config.toml
model = "image embedding model"
dataset = "stained colorectal tissue patches (NCT-CRC-HE-100K)"
train_examples = 22605
image_size = 48
crop_scale_min = 0.5
horizontal_flip = false
translate = 0.06
targets = ["tissue"]
num_classes = 9
embedding_dim = 64
arch = "vit"
norm = "rmsnorm"
norm_position = "pre"
hidden_act = "gelu"
mlp_ratio = 2
head_dim = 64
fused_qkv = true
bias = "all"
qk_norm = false
layer_scale_init = 0.1
parallel_block = false
inner_norm = false
moe = "top_k"
drop_path = 0.05
num_experts = 16
moe_every = 2
expert_mlp_ratio = 1
experts_per_token = 1
shared_expert = false
patch_size = [4, 4]
conv_stem = true
layers = 12
width = 256
positions = "sincos"
pooling = "class_token"
am_softmax_margin = 0.3
am_softmax_scale = 16
residual_init = "none"
optimizer = "muon"
muon_scale = "spectral"
learning_rate = 0.016
momentum = 0.95
nesterov = true
orthogonalizer = "newton_schulz_5"
adamw_lr_other_params = 0.001
max_steps = 9800
batch_size = 128
epochs = 55.5
lr_schedule = "cosine_restarts"
final_lr_fraction = 0.05
warmup_steps = 1960
weight_decay = 0.01
adamw_weight_decay_other_params = 0
Rows from block 5 of a small image embedding model, named by matrix and row number. Rows with one number within an expert belong to one neuron, the router's apart. Each number is 500 + 50 x the weight over its row's rms, rounded and kept within 0 to 999. All counts start at 0. Numbers have three digits each.
After each expert's rows are labels from the 100 images, of 14976, where the router gives the expert most weight on average: "strongest on" is what is common among them. Only what is clearly more common there than usual is listed. The data: stained colorectal tissue patches (NCT-CRC-HE-100K).
# router: router (model.blocks.5.mlp.router.weight, 16x256, trained with AdamW), inputs 0-127
# up: expert up (model.blocks.5.mlp.up, 16x256x256), inputs 0-127
# down: expert down (model.blocks.5.mlp.down, 16x256x256, transposed), outputs 0-127

# expert 12
router.12:432485472449555474437496549557550456491554458509476510543490476596569445435432542526526540549536548503422471462539495552503499526491506496420450523456476455475560496478497460578418450480490414597444465525537599541552499518512546553586588427554416558585548563458540471561481567444511532410488474473503463542513566519550467519530506484564494440527499446476560502450494475550547514435425
up.0:502643541490565528436501414464542519547449441547456439632531464552489508577462452484491507456449473434466510561439647513548418525538430498486495556496518578514574565572517606535519486513479452516443443537517508503455586544558463487517480501498538490493615430518564491547488547522453465375469487515520540451513496480480489545522509544555473465545463477478497455475432445440464498522521
down.0:460484577541535494439478333498438515477480499543539508496477519530554426480577370434447463599528430481440588534546490530527471469568468530469400503458455494528500496483511555530600487548517535580479408485463536451428438536520507395466444487531510412458560489455443476396479510504507588524511536467487510451558530513444571390587532538528519498460547506501446431509542413505466470412489
up.1:434592456481524534492520404472535445486461518445558462471372539542463461553513461569455379527533513508402469581480534513503541570500566516487488537484536560404576470489436452494500573523465481537549604538493522473547500377508456503552514457571497542509550459423541454564516494515464519550544551506489429484552545554533581449597492548463522412524494425561476565498529510530593496487550
down.1:466569593512574382451467584524502516380452528505470542464530378507495399492496533587571439489384511548511516486536513480436429527489548477474490433540457545624503441555499491586450559576467469522524527469434486609498475541529580520470573419502471543533568521476432522388504565524524443521405495475431478534545469516594453488470364524501541471497533499480505558418560468398504506444467
strongest on: tissue: smooth muscle; tissue: debris

# expert 2
router.2:477472583451495545522552513459448512467588473584565532564495478517451414500555494531470509567557509490558483532375494529444488617477522505427510419454449471453519514518489486497485432460584466480500395563517473448431452604628538534487501489520545616471538567555520611523547457470432515407537457481482593558466564570522510468580474542539521499520573546603408512408525560546490517475539
up.0:582542486426497487538487507459611516548575587586605468465400533507503407428523431391547545423383504413476496528560544625549491463434473510439508606524465497487540445459501479474444483543473453570532490596427583494519478481482509514488528472522476496506411569543505551499497432493486436522469547562501504428532513459497459479576554548573480540482353501505488556465519476444471469504541
down.0:518481503539487543488484478489472369554511575504449517401437509430538449522554524571515431560485524499518525477528492446453491573594626464547537511432500495524511485528410468584501375482560456461537572590434492449560462515475476527563505479580404472464531509568540366528503515451555532501493520552459564501483500498473533496380499426416504485493504552521609493512387552472367514504449
up.1:498561549499485504561494503409459459477499498483490506458463553530518506450588536476511536484474545494558488550499429539488484578542466462585439477525454496383446472488569511480475582541494493449509406582542451412448503472553562553516613412566506525452519491508450499518445503527550419585549505496560487458558580481409491561427452506566506539448451449464555543539557546500434525551529
down.1:479484524521458530435464535512526445503477499445510476524474325542440532527338430594481447523516491507470486456492504448404501546513510473475510491463569532446510473471513423523443542512531516537484474564505596565504668494465524558452502544512398467628543494531553523418443481488499471492394499491452545441496485495463476524456479449535488499529458548564467501580560540479475464450531
strongest on: tissue: smooth muscle

# expert 9
router.9:478450428493517454553522544448530483441449533446539498471476459444581517525469510577497458485443510453539462481534425522526510472536521532469457555437576483545575496433520600507590506487526530510500563514563496521528496386572457533539466548557445493495551549538462437563537563529461393439454470580502511537566535432561465459464511567391527561431465531516518583529435533550480428517463
up.0:532487527406515384428484549422460393602498403464524568406511483484501514561458604520355557506478464524464433594519536460533440491539494557481456454502480496539434523548523427485405546561491583467470506573556576516460417403498403541439492532476492426528477483526518560456497485533414580493519530494464412484503476465481600450453533583478544582465546463543429505491536424515437489469502
down.0:543575489472485507429468524540497473478516527548514468566613612482524566452489582499493428538530549571461475511484414455566469510409455484513471506466448499437512447528496472480410562472495481528468475518567529535517513406536515451477518541505509466493484468407560504490467515482470506561487478457441479531499446472596540422545484483527495435462466519414505553526501561485554628510558
up.1:517460461471377439477524489431395521565516511468550533435491497546551499548506421478434494520518480455546451527657565445426521492501509536496464510437548531428514436550507517505534544540453520522447526471492560534466434456400450485446596602504575526428616536515477500564507496513447535495477470562484494532525412481583328517511406498483457468372531524534468534527465490440431558436380
down.1:446531474566564421511577397509438485443481524470567465446545563414458479486464538532486465512538460550499508554531452482503540491557552528490510490489537347532485543464505512509536597549490436511468461522498477554394552529502576524538428489521506516494528525473556435526527455560522524536342456476596484590436462506483391580551508455442433511520569446496524555565437528434551541526555
strongest on: tissue: smooth muscle

# expert 7
router.7:474486459422534378479549558467490515572488487569557410481454454432533444478478549457492475486390487477578586510402523521504511499477477445439508523660425433529556500590420587530459484536566507467536533517545463505514491546506427492454554414503424477469484434520413527382523524503444432494444463545491488453529520481562477376596363487490544535470525509530614408484536540519444536528477
up.0:517522522551515548494575458521551481438441465531523443529577456485511465464462543500540379535534554476419498604501541549525444530486484478524534474437558473513492538473457496463441600452473414487645483471489419519578497633481420511423492557538508486481501527512506448600530412479500579535472499467512503617450547504467465573529453523504473463532501535476583586429517467513510505513564
down.0:589456493472479380541472401472480508515521459440630534417541506543463527503446454340519559554503534554558519403502493432584514552426563504489415470538558534472443462482531463447501308478478423525542464611524529459480496469426495434585520448485445539471595534518504558488449469544488407493471534526556416526522524487546516466528507566480564490483516492450460489515491504502376444518494
up.1:546561505526560547481530456423446500497500489515449473422498566488444595568515514468473404475557397441438531452558477419508497568513543507465496529544538418501584505432549529496500507603551542448473507519534434514466535456419433497366454579581542575545534565485553567473543481517510543498522453595555476464492388461427424464418549487554502512568477431451532496526501436539438515468451
down.1:455534424513523533556397544436510542438448555517541545460602505510420636563389452508564458419352529517522501508526476465433503525459560531536505482582496476463466480567548487541531397555462480460534511502555551491506483576546578540540535458441479565507467449423606528438502495484451557518444538514533483441505488484433503515540555495522568483450499535394577478497477477588466404502477
strongest on: tissue: debris; tissue: mucus

# expert 15
router.15:378506476454517512552370549406477528510481470619571523463448538529474455511499434471483456541418515429445484503515400582519490450500584389540514487465430491571492449455513473551535558488537586433465498509556452427484568549498450529542557444542491521431598402619441461434429522521486569464527495478488482549467512512433445422416527545514550464535505523481520494547458419486473487408618
up.0:493452539550498532383483489449474498522505510464495544590596513503398606413514509487451487513454399495566465543456530473559410510528488601514580549541529553459459514539479471458460562410455459448525511454512527478496442528544411576404571516503562495482495522523584430501513508501507578581459568460519525493469451556414559549535521550551450512518483514552475417493572478576584535483518
down.0:523509450463496511579524473436467465527562473517578496495483426513547547426495484515516462413511400438485449490449504477440474523532594514535421403519511514525530496492547574456536440433587469522456501536478553534573505544524556452619510491485611506417510450527478479490521430538480470486449511498540474485562565485598522454472438465515398491514490409615603464464476566463553550538447
up.1:485486475458480476427508543483575563541581455455575474505604437519453520459545576624519520515535518434522513543524576481437358490515405489483497453507521455477609456503500492484407470409551471481537376456459521451450549470541536486553534531547560585537520519523489502548527546527486500447448507520471528475506487545429414454432539425449501518497478416422467544501479540381582443576488
down.1:550570510553489499547450460563534437438495444492510458565515415543555532547575552498566484500531466577451477612524521459438458363448423488611495531479521454465404490549560416459517601440466497479492472506531524547522600506499438539546546516531443539406535524500468503476397507566495460485534495453428433502527535532575534391594521546441490401501538498536545488512423536443452483536541
strongest on: tissue: lymphocytes

# expert 11
router.11:449470464528411454561519549578629464471467460430527488397505387475564549503511474491519491556538469406559455493481488536529412495470515545521406490543528467474414546592427529572511497526500430483545540534563517520488529493472551502489492460429441459503508457500567419564488446501506582545529592502662446518482512492520463497598537551518550544484518475462469439497591544451485507580533
up.0:484491534439536478492432525522477541651439566484536429443478442474484483547432421581467521405527529508568450605471414494448505482540485531460528599504490563511525537466506459479526516509456519453550467610511545425580545506452540427487481526572483610511470526526484440497579580501476394467502559464589499527546493503443636508615575535467491441523450508519470444480499455527442446554492
down.0:565509579503559430532555498456532517522510504472483547431483514493572531559464555475418379452541481452552457545494468394590506487489548511503476449492557535502555476486535504464427571563545451542553515484508499624453457539487461540486477536454573500542481446598418469457621539462425544412490463514471461435509501510505496505438539469537488484468613534492488541448518554480588515442489
up.1:488518543500551470472562525449501543405489510426554538489510406516462449496425530543570420437459468456542450527429509486459491548569568487587514375518512532532529484507407572403437561499501483509442552497471538490478505422554447543487617542575502493516500452446438420495460451533512609463466497510485440523502471458479517573574495494504575418397542466601602433511446522467448547496456
down.1:448553595469497602565580507547502493463488542521520423483450549425452453460538482456480499461514505512510469477497492428530563444508611515481558482496501458604551547481533547557420541465521489467497548508530528348563586495467551573514517512527434489508504433533459541513538517486597476488527377611583567361407446510529440473538407365465554594411588564497499475550429537569599516460395
strongest on: tissue: cancer-associated stroma; tissue: mucus

# expert 3
router.3:514435562568527442434498518516532533568461438504527490404598537523487445470480499388559586553460506487476461470477474550495399504433467537559475455514411436458498527509548480461589488504437491532505488549591480530509583468433519482552485509496592549553499469478498461472509505541486443527452474600504527605482508474472575475492503439580484440503506439448457540421544497531579550515492
up.0:453425408523449460613509602546501365504504442540561497524491467497446479510544568490562458447501494612489490485487507514492418458465450498494497442435417479529508535504522519449509452558540595509411607390571463575528541474488500468466555480499556535588520526404604531526403523512428458608529548505443619497422434508566539494452535593463533521420595423492479481413493483456551505557488
down.0:578578529510504514436457483557488526488483534449500515457435436559591482555489509428490457505526519547458462483462496507556472499507523550377466471481527438532482514515577432598557408498608388510586480578522431413491485480494517574442450521528507460464530516418537459461398524465402476516471426494500440435478484475404474426519484536491570485442528475466465575503437568446469538523433
up.1:609453498524502424496511507502525445399582449459442509534495525530376561454526439486458382493486491518392508510496426457498505448488474533428506517484564481538398520548486497623512515428444422519466547518456511517531607487467503546435554470572571500503488488450480546538483499424595488599506492450507428655460511438515552596578509435496479512438470516483363539456471519537452458459588
down.1:512455541565429555430455528471462585539449589474581481514529409501499448504551540520476572501488527564513522483509511582540524507539468502512538544444452487434513486473506519422447589436583516507554437489545505411488496542417485583480531510474533462488338512591527481519497386450592526430502501435492452531509538466515508484523522503486558491521515535474485562488578502528548558531513
strongest on: tissue: debris

# expert 10
router.10:513487479478522576526632466476393404483503531410454499381442474546483472504501604486484561444555598490531417404478547470404496500438489575477436580523491487560478452425441537517513454540418463475486493474397484460466409458532506466474531525400482589466513458544500493539543524500475501501488519485491430437491549492468497568556447462559451495487506548523575523599494529492466566549541
up.0:480444515470542497521466518555499557438429592397623653497541550543509513545537536596515560528456478533477394438463497528394453436471505497538481510531552399483549475484491568570498480473455416483509590493521574532458525444520456523519497510420524575515476425499441425424521437439443515401450502470537478424457551451495529515456535447447477537567510532506517531524573511499472501433499
down.0:429463544527477543495554533458531481474448511508522538522539513500505496523381502469513414547474461388504470535588510373486452515464526523483612434433527477480578469565537478482446508428564516470633457473444562460519422522522534532528511511477461433558468588472453527508497466452588521522495596583538429433496475476513437462505501474499685533483508532481533491513471502449532606495501
up.1:549497508493501494493556464439586605575553550539416443496464518521484506591463515540530452466567575485526508498525514538556496554398462481553519584463447579457478540497501502478475602337460495580469487553526545549476565514501579592463472437551543451546461504497502457553456499514505531434469567591531592560468480485483526573486498523451497603492526554565489481548505507437499550476431
down.1:543500462508496522533463478536472423482519542554618489502462541442524517484458472491518450520504492481605557480489510501600474536448467564537522508525443457502513451509508592495484474537425490470446501435563452452599486508481452415507566498577548557501450384559519521480426543450643523488556427500560443463554551560460463495560474587478530478461561465588489569435454467455411508476605
strongest on: tissue: mucus