config.toml
model = "image embedding model"
dataset = "stained colorectal tissue patches (NCT-CRC-HE-100K)"
image_size = 48
horizontal_flip = false
targets = ["tissue"]
embedding_dim = 64
moe_every = 2
adamw_lr_other_params = 0.001
batch_size = 128
lr_schedule = "cosine_restarts"
final_lr_fraction = 0.05
Rows from block 7 of a small image embedding model, named by matrix and row number. Rows with one number within an expert belong to one neuron, the router's apart. Each number is 200 + 40 x the weight over its row's rms, rounded and kept within 0 to 999. All counts start at 0.
After each expert's rows are labels from the 100 images, of 14976, where the router gives the expert most weight on average: "responds to" is what is common among them. Only what is clearly more common there than usual is listed. The data: stained colorectal tissue patches (NCT-CRC-HE-100K).
# router: router (model.blocks.7.mlp.router.weight, 16x256, trained with AdamW), inputs 128-191
# up: expert up (model.blocks.7.mlp.up, 16x256x256), inputs 128-191
# down: expert down (model.blocks.7.mlp.down, 16x256x256, transposed), outputs 128-191

# expert 6
router.6,218,110,217,240,172,196,208,188,137,196,272,230,163,162,217,215,260,171,216,166,226,198,168,213,183,225,155,237,195,193,211,236,197,126,236,185,193,227,143,153,156,189,206,245,258,205,261,205,93,300,212,204,185,226,202,211,184,179,187,209,218,201,231,166
up.0,184,196,221,278,179,166,201,204,262,96,207,158,208,243,233,170,226,216,155,131,230,182,184,236,143,217,181,172,230,151,161,241,184,158,246,173,178,203,185,110,189,177,126,166,161,229,146,243,188,267,120,186,194,143,244,211,211,141,234,181,231,204,171,228
down.0,159,208,348,165,177,207,318,198,104,199,250,181,143,233,172,190,188,244,178,244,126,165,216,176,192,199,253,182,167,190,179,210,128,153,188,177,201,124,171,190,246,217,239,216,204,170,164,84,288,250,98,134,181,255,177,179,226,218,268,224,214,256,227,250
responds to: tissue: cancer-associated stroma; tissue: debris

# expert 14
router.14,169,152,178,169,246,144,208,170,245,169,162,118,171,146,283,221,152,185,159,177,230,176,231,232,127,223,193,215,133,239,149,155,194,208,214,201,232,211,147,203,262,186,264,155,144,171,148,235,273,216,206,124,207,211,242,164,130,197,196,192,258,171,161,218
up.0,224,199,201,232,236,164,164,252,247,169,215,215,225,164,169,189,197,167,270,150,184,141,258,181,212,224,211,234,232,157,178,223,152,147,249,173,285,289,260,183,194,170,213,240,141,164,190,201,212,205,238,169,210,256,271,218,291,235,229,232,163,225,86,247
down.0,296,238,159,228,219,189,249,171,215,153,235,248,151,174,174,235,199,263,166,147,143,266,234,219,197,146,227,145,268,266,212,228,211,286,237,168,186,154,149,186,133,240,227,259,206,205,165,160,197,148,189,207,207,265,156,168,126,248,234,226,257,119,201,154
responds to: tissue: adipose tissue

# expert 12
router.12,207,236,209,212,122,137,227,213,266,183,202,272,152,163,189,175,217,203,173,190,237,206,192,241,178,191,210,197,228,178,195,314,102,126,173,154,197,276,174,223,252,198,296,260,206,171,124,163,275,180,275,185,227,177,266,163,224,201,198,221,186,215,248,121
up.0,208,219,220,165,148,138,162,141,151,262,186,201,231,181,186,172,299,208,195,179,222,192,178,177,198,285,233,254,139,203,194,172,123,268,136,159,208,217,171,196,223,264,166,128,239,198,226,214,149,149,165,209,201,223,207,130,188,270,152,210,195,188,243,207
down.0,180,189,215,192,254,233,254,240,255,203,226,253,177,230,240,166,175,193,164,199,201,115,132,124,190,184,199,138,187,188,268,197,178,178,109,138,184,238,278,170,213,157,189,134,180,262,171,159,212,191,198,145,182,313,152,162,216,211,152,228,152,197,184,194
responds to: tissue: debris

# expert 10
router.10,227,211,256,181,283,159,264,148,128,218,187,158,263,175,201,183,183,188,262,253,245,178,180,196,267,202,154,173,161,82,221,194,178,250,190,205,179,230,109,177,222,167,184,215,260,182,124,211,288,213,153,178,233,259,135,151,139,179,181,142,115,211,212,256
up.0,185,202,186,160,156,178,172,218,147,222,168,181,178,246,199,243,230,202,149,142,202,153,186,192,173,204,161,165,121,196,235,172,203,140,188,175,205,218,193,195,214,184,262,176,205,239,145,153,201,162,245,183,194,136,200,121,204,239,206,140,219,146,178,208
down.0,200,190,157,179,194,295,250,194,135,241,145,226,176,142,86,236,166,210,227,320,203,269,174,233,166,179,261,219,198,163,169,208,202,230,270,189,142,167,192,194,201,175,133,199,200,203,247,242,181,175,205,152,201,208,150,274,187,178,204,224,219,185,270,233
responds to: tissue: tumour epithelium; tissue: mucus

# expert 0
router.0,224,245,231,157,207,246,160,197,117,178,189,195,211,178,225,258,226,202,197,241,262,239,263,148,183,295,229,226,209,138,206,269,182,174,180,304,198,215,260,176,135,198,257,178,164,218,217,159,189,107,172,161,213,232,171,226,230,191,222,141,220,156,240,160
up.0,229,173,206,140,260,192,227,225,218,212,153,188,231,223,246,192,170,233,137,128,201,188,183,196,238,188,175,199,184,175,235,207,248,201,150,177,265,165,208,188,208,209,248,265,210,217,241,244,231,177,188,148,200,200,288,221,272,190,166,200,207,199,194,255
down.0,173,213,242,199,155,179,203,86,195,184,131,184,123,229,171,214,219,203,216,210,152,208,258,192,190,208,182,148,186,248,228,166,274,219,266,238,193,141,181,190,132,212,185,111,224,173,232,197,180,169,187,228,170,190,239,184,241,256,187,224,133,191,210,196
responds to: tissue: adipose tissue

# expert 8
router.8,217,272,213,199,154,194,214,211,170,182,193,188,244,159,140,205,212,222,296,123,194,207,142,201,273,135,166,221,258,198,148,249,211,161,248,181,189,216,192,119,243,209,177,216,227,169,191,242,251,173,207,299,165,218,175,166,227,222,140,197,126,136,244,189
up.0,236,199,214,114,169,185,171,278,184,159,248,162,191,176,216,189,232,185,201,232,197,200,161,221,263,273,255,131,168,199,248,214,206,190,192,206,146,166,166,250,155,163,203,197,215,246,40,194,190,159,142,245,208,215,271,190,124,227,192,144,240,186,150,243
down.0,166,171,347,166,268,260,136,167,209,222,194,204,249,199,186,193,175,197,175,203,84,181,209,189,178,177,236,186,187,287,184,181,243,209,177,273,183,218,239,224,249,221,170,243,249,63,195,235,189,139,277,223,171,198,164,207,198,182,159,202,111,166,231,150
responds to: tissue: debris

# expert 4
router.4,178,164,155,292,253,192,174,190,273,227,137,210,188,208,248,202,192,229,194,210,272,257,271,212,218,221,229,204,165,200,182,151,190,219,239,218,185,173,243,221,241,262,123,230,180,208,158,209,206,178,298,170,230,257,245,244,199,173,231,242,169,153,191,257
up.0,158,203,129,195,154,190,148,108,196,249,224,130,229,203,227,199,213,261,195,193,123,176,210,285,246,257,176,254,193,195,219,181,200,223,196,238,200,181,211,272,136,193,162,216,241,286,231,182,237,226,141,245,262,226,219,235,178,234,127,195,183,298,208,176
down.0,225,197,217,225,234,200,194,150,195,235,199,224,158,219,240,200,249,144,160,197,251,264,250,147,204,230,244,207,204,278,259,195,148,183,111,206,240,222,176,205,212,191,190,205,200,133,202,233,197,175,185,240,230,190,219,255,212,170,203,225,209,216,107,180
responds to: tissue: tumour epithelium

# expert 15
router.15,255,231,230,250,134,156,275,188,236,230,246,247,223,188,190,174,229,191,169,217,168,250,213,209,217,164,165,132,211,159,164,233,158,183,155,251,238,200,188,166,210,173,198,215,195,263,239,197,196,175,175,181,270,183,241,164,196,164,221,179,213,162,265,227
up.0,259,159,167,152,169,152,215,145,187,232,138,224,202,166,231,115,242,185,175,171,164,233,215,245,231,205,154,224,168,191,220,220,129,212,106,187,144,240,277,258,150,263,181,231,222,137,225,209,242,144,201,119,169,181,171,228,162,203,189,229,141,202,210,171
down.0,187,181,165,241,199,173,217,289,244,227,185,155,217,124,187,172,179,188,223,257,219,157,270,232,114,235,198,204,251,235,267,205,336,139,162,205,164,175,173,195,249,233,158,206,196,120,210,258,163,159,184,212,174,188,205,217,225,191,204,145,193,226,175,193
responds to: tissue: normal colon mucosa; tissue: mucus

# expert 13
router.13,155,217,247,189,144,178,215,189,256,245,165,186,167,183,225,215,137,192,168,182,170,202,184,174,213,236,262,202,151,290,145,227,173,200,177,245,172,216,210,221,140,136,222,179,203,188,164,226,173,287,98,155,206,194,180,226,188,245,173,237,172,243,197,190
up.0,235,195,202,227,142,233,182,202,239,193,211,219,188,201,213,199,213,217,242,214,161,225,273,178,184,272,167,221,164,181,194,226,148,266,237,182,230,196,230,183,189,144,255,195,210,145,232,225,303,173,172,176,176,197,133,235,211,170,200,186,135,193,233,171
down.0,141,201,223,182,110,197,232,203,183,230,186,173,158,172,170,180,188,199,171,153,265,188,161,214,184,242,206,211,209,199,224,189,164,210,184,188,200,213,191,154,255,181,259,207,182,188,181,177,188,228,151,168,253,151,205,177,249,192,144,249,149,262,161,185
responds to: tissue: debris

# expert 2
router.2,181,232,177,232,169,211,155,152,208,270,311,152,236,201,220,157,163,252,219,255,248,143,214,239,195,227,167,236,228,226,123,189,211,209,151,177,257,254,184,166,225,171,242,199,169,183,254,227,185,232,132,179,205,214,181,213,214,204,267,213,147,231,173,150
up.0,186,198,104,273,239,143,196,180,210,161,175,277,253,161,210,221,244,185,215,244,256,257,218,145,196,231,178,134,226,216,181,246,173,209,174,222,210,231,296,140,191,266,213,188,237,209,193,219,168,228,165,137,253,193,171,204,210,228,170,196,216,194,234,245
down.0,235,218,172,231,195,235,247,223,227,258,173,167,153,230,206,230,171,286,209,202,177,139,220,220,199,219,228,254,167,200,185,246,196,239,247,203,173,176,183,285,225,222,172,297,215,174,152,168,65,216,244,239,216,282,203,246,163,173,244,127,240,249,161,275
responds to: tissue: smooth muscle

# expert 5
router.5,206,192,205,184,217,238,284,207,154,255,224,236,199,296,180,249,227,234,222,143,205,240,180,209,233,180,258,236,227,234,214,248,279,166,182,195,245,207,264,166,297,249,196,243,219,133,245,240,214,212,270,258,128,194,268,238,183,174,177,209,232,223,170,199
up.0,147,197,178,189,228,173,218,174,195,185,195,157,187,178,256,139,208,188,248,203,205,228,162,200,165,221,153,170,189,199,230,233,219,128,184,219,195,208,221,210,195,164,176,223,175,219,207,226,251,223,146,267,186,182,105,221,155,254,237,272,136,127,253,262
down.0,214,198,285,180,182,213,276,210,161,178,179,148,159,232,269,227,205,217,203,84,222,194,220,234,182,235,207,188,166,176,109,176,174,115,219,134,184,189,161,170,162,173,159,190,215,225,192,176,340,210,207,234,240,216,192,183,236,195,230,211,209,210,172,220
responds to: tissue: cancer-associated stroma; tissue: debris

# expert 3
router.3,188,245,161,203,215,221,201,225,274,215,137,241,246,247,168,190,157,234,214,256,247,214,186,130,266,109,198,171,196,218,225,175,97,184,168,217,193,145,216,279,205,232,179,253,168,291,139,217,270,214,221,153,171,196,196,253,117,168,202,176,209,299,220,190
up.0,175,131,161,181,201,197,166,188,207,160,174,183,221,225,181,140,131,207,224,140,202,201,317,140,156,171,219,205,161,195,193,172,153,202,157,197,168,163,170,190,175,174,179,178,267,242,255,200,173,190,144,238,167,194,174,246,205,216,112,223,199,212,238,188
down.0,222,221,175,236,130,147,260,193,171,164,157,213,156,235,213,92,146,143,204,145,170,123,233,191,157,207,192,222,79,133,198,204,179,306,160,210,196,169,225,190,179,241,189,207,203,229,157,216,207,179,250,261,205,235,203,180,206,190,190,196,222,169,225,151
responds to: tissue: normal colon mucosa; tissue: mucus

# expert 7
router.7,182,223,187,199,229,244,158,243,270,217,147,211,156,148,193,260,220,202,238,209,221,163,211,214,223,224,238,202,163,215,256,160,214,203,203,173,211,211,147,234,201,211,245,192,200,188,240,217,179,223,214,241,191,224,223,290,259,214,247,132,196,213,101,210
up.0,154,183,177,167,232,233,200,191,316,151,202,198,222,133,186,199,149,203,185,227,179,169,155,209,227,232,247,205,204,209,196,171,225,205,257,142,209,124,186,98,138,159,226,241,195,238,255,200,83,176,200,262,184,233,198,192,187,165,206,188,239,175,147,266
down.0,203,208,169,268,167,195,193,187,161,302,193,237,216,230,205,209,209,228,199,248,218,200,205,287,210,219,205,199,118,289,181,202,236,216,141,211,189,277,194,242,234,193,206,187,184,206,103,136,180,236,218,217,222,125,111,172,197,194,223,220,241,205,233,215
responds to: tissue: smooth muscle

# expert 1
router.1,174,208,243,200,222,171,260,263,181,197,246,205,202,208,284,177,193,196,126,252,177,147,185,134,202,222,163,264,149,252,226,89,183,221,175,208,175,157,208,169,207,165,146,288,209,222,195,113,296,233,180,240,268,197,185,176,243,204,196,154,161,158,163,146
up.0,207,108,229,125,243,188,195,198,112,187,175,204,146,248,197,176,258,193,297,315,236,103,171,240,236,188,246,196,167,209,125,193,186,264,264,170,248,197,219,184,194,166,214,264,157,171,202,196,175,221,206,149,239,202,185,171,164,205,182,219,198,212,175,195
down.0,225,196,187,261,210,182,221,296,258,187,188,224,208,151,192,178,177,117,196,170,87,227,207,182,229,217,202,264,164,196,230,228,252,170,209,228,207,242,113,227,138,186,305,229,167,235,152,237,289,170,121,218,187,201,199,150,131,230,226,204,204,228,215,82
responds to: tissue: lymphocytes

# expert 9
router.9,225,198,226,123,224,214,216,209,246,167,275,275,175,263,274,220,245,212,175,163,209,292,289,195,176,243,220,224,235,210,199,255,243,131,222,185,281,205,176,197,131,158,191,212,221,142,152,176,222,173,208,209,197,161,168,183,237,217,205,204,188,256,184,204
up.0,209,170,240,247,207,223,250,192,148,191,315,196,208,226,239,164,129,242,204,141,148,208,182,212,213,213,190,142,283,155,200,209,247,237,147,230,197,208,173,106,216,203,162,189,232,226,207,160,349,185,228,170,136,223,179,114,209,191,188,179,204,161,189,230
down.0,156,200,218,146,223,222,140,196,151,245,203,279,269,142,133,156,268,216,237,205,224,162,235,111,208,142,167,220,214,168,187,195,220,346,223,218,220,205,189,250,201,245,218,215,207,115,156,191,128,209,180,236,216,175,217,189,153,204,223,221,230,163,145,179
responds to: tissue: normal colon mucosa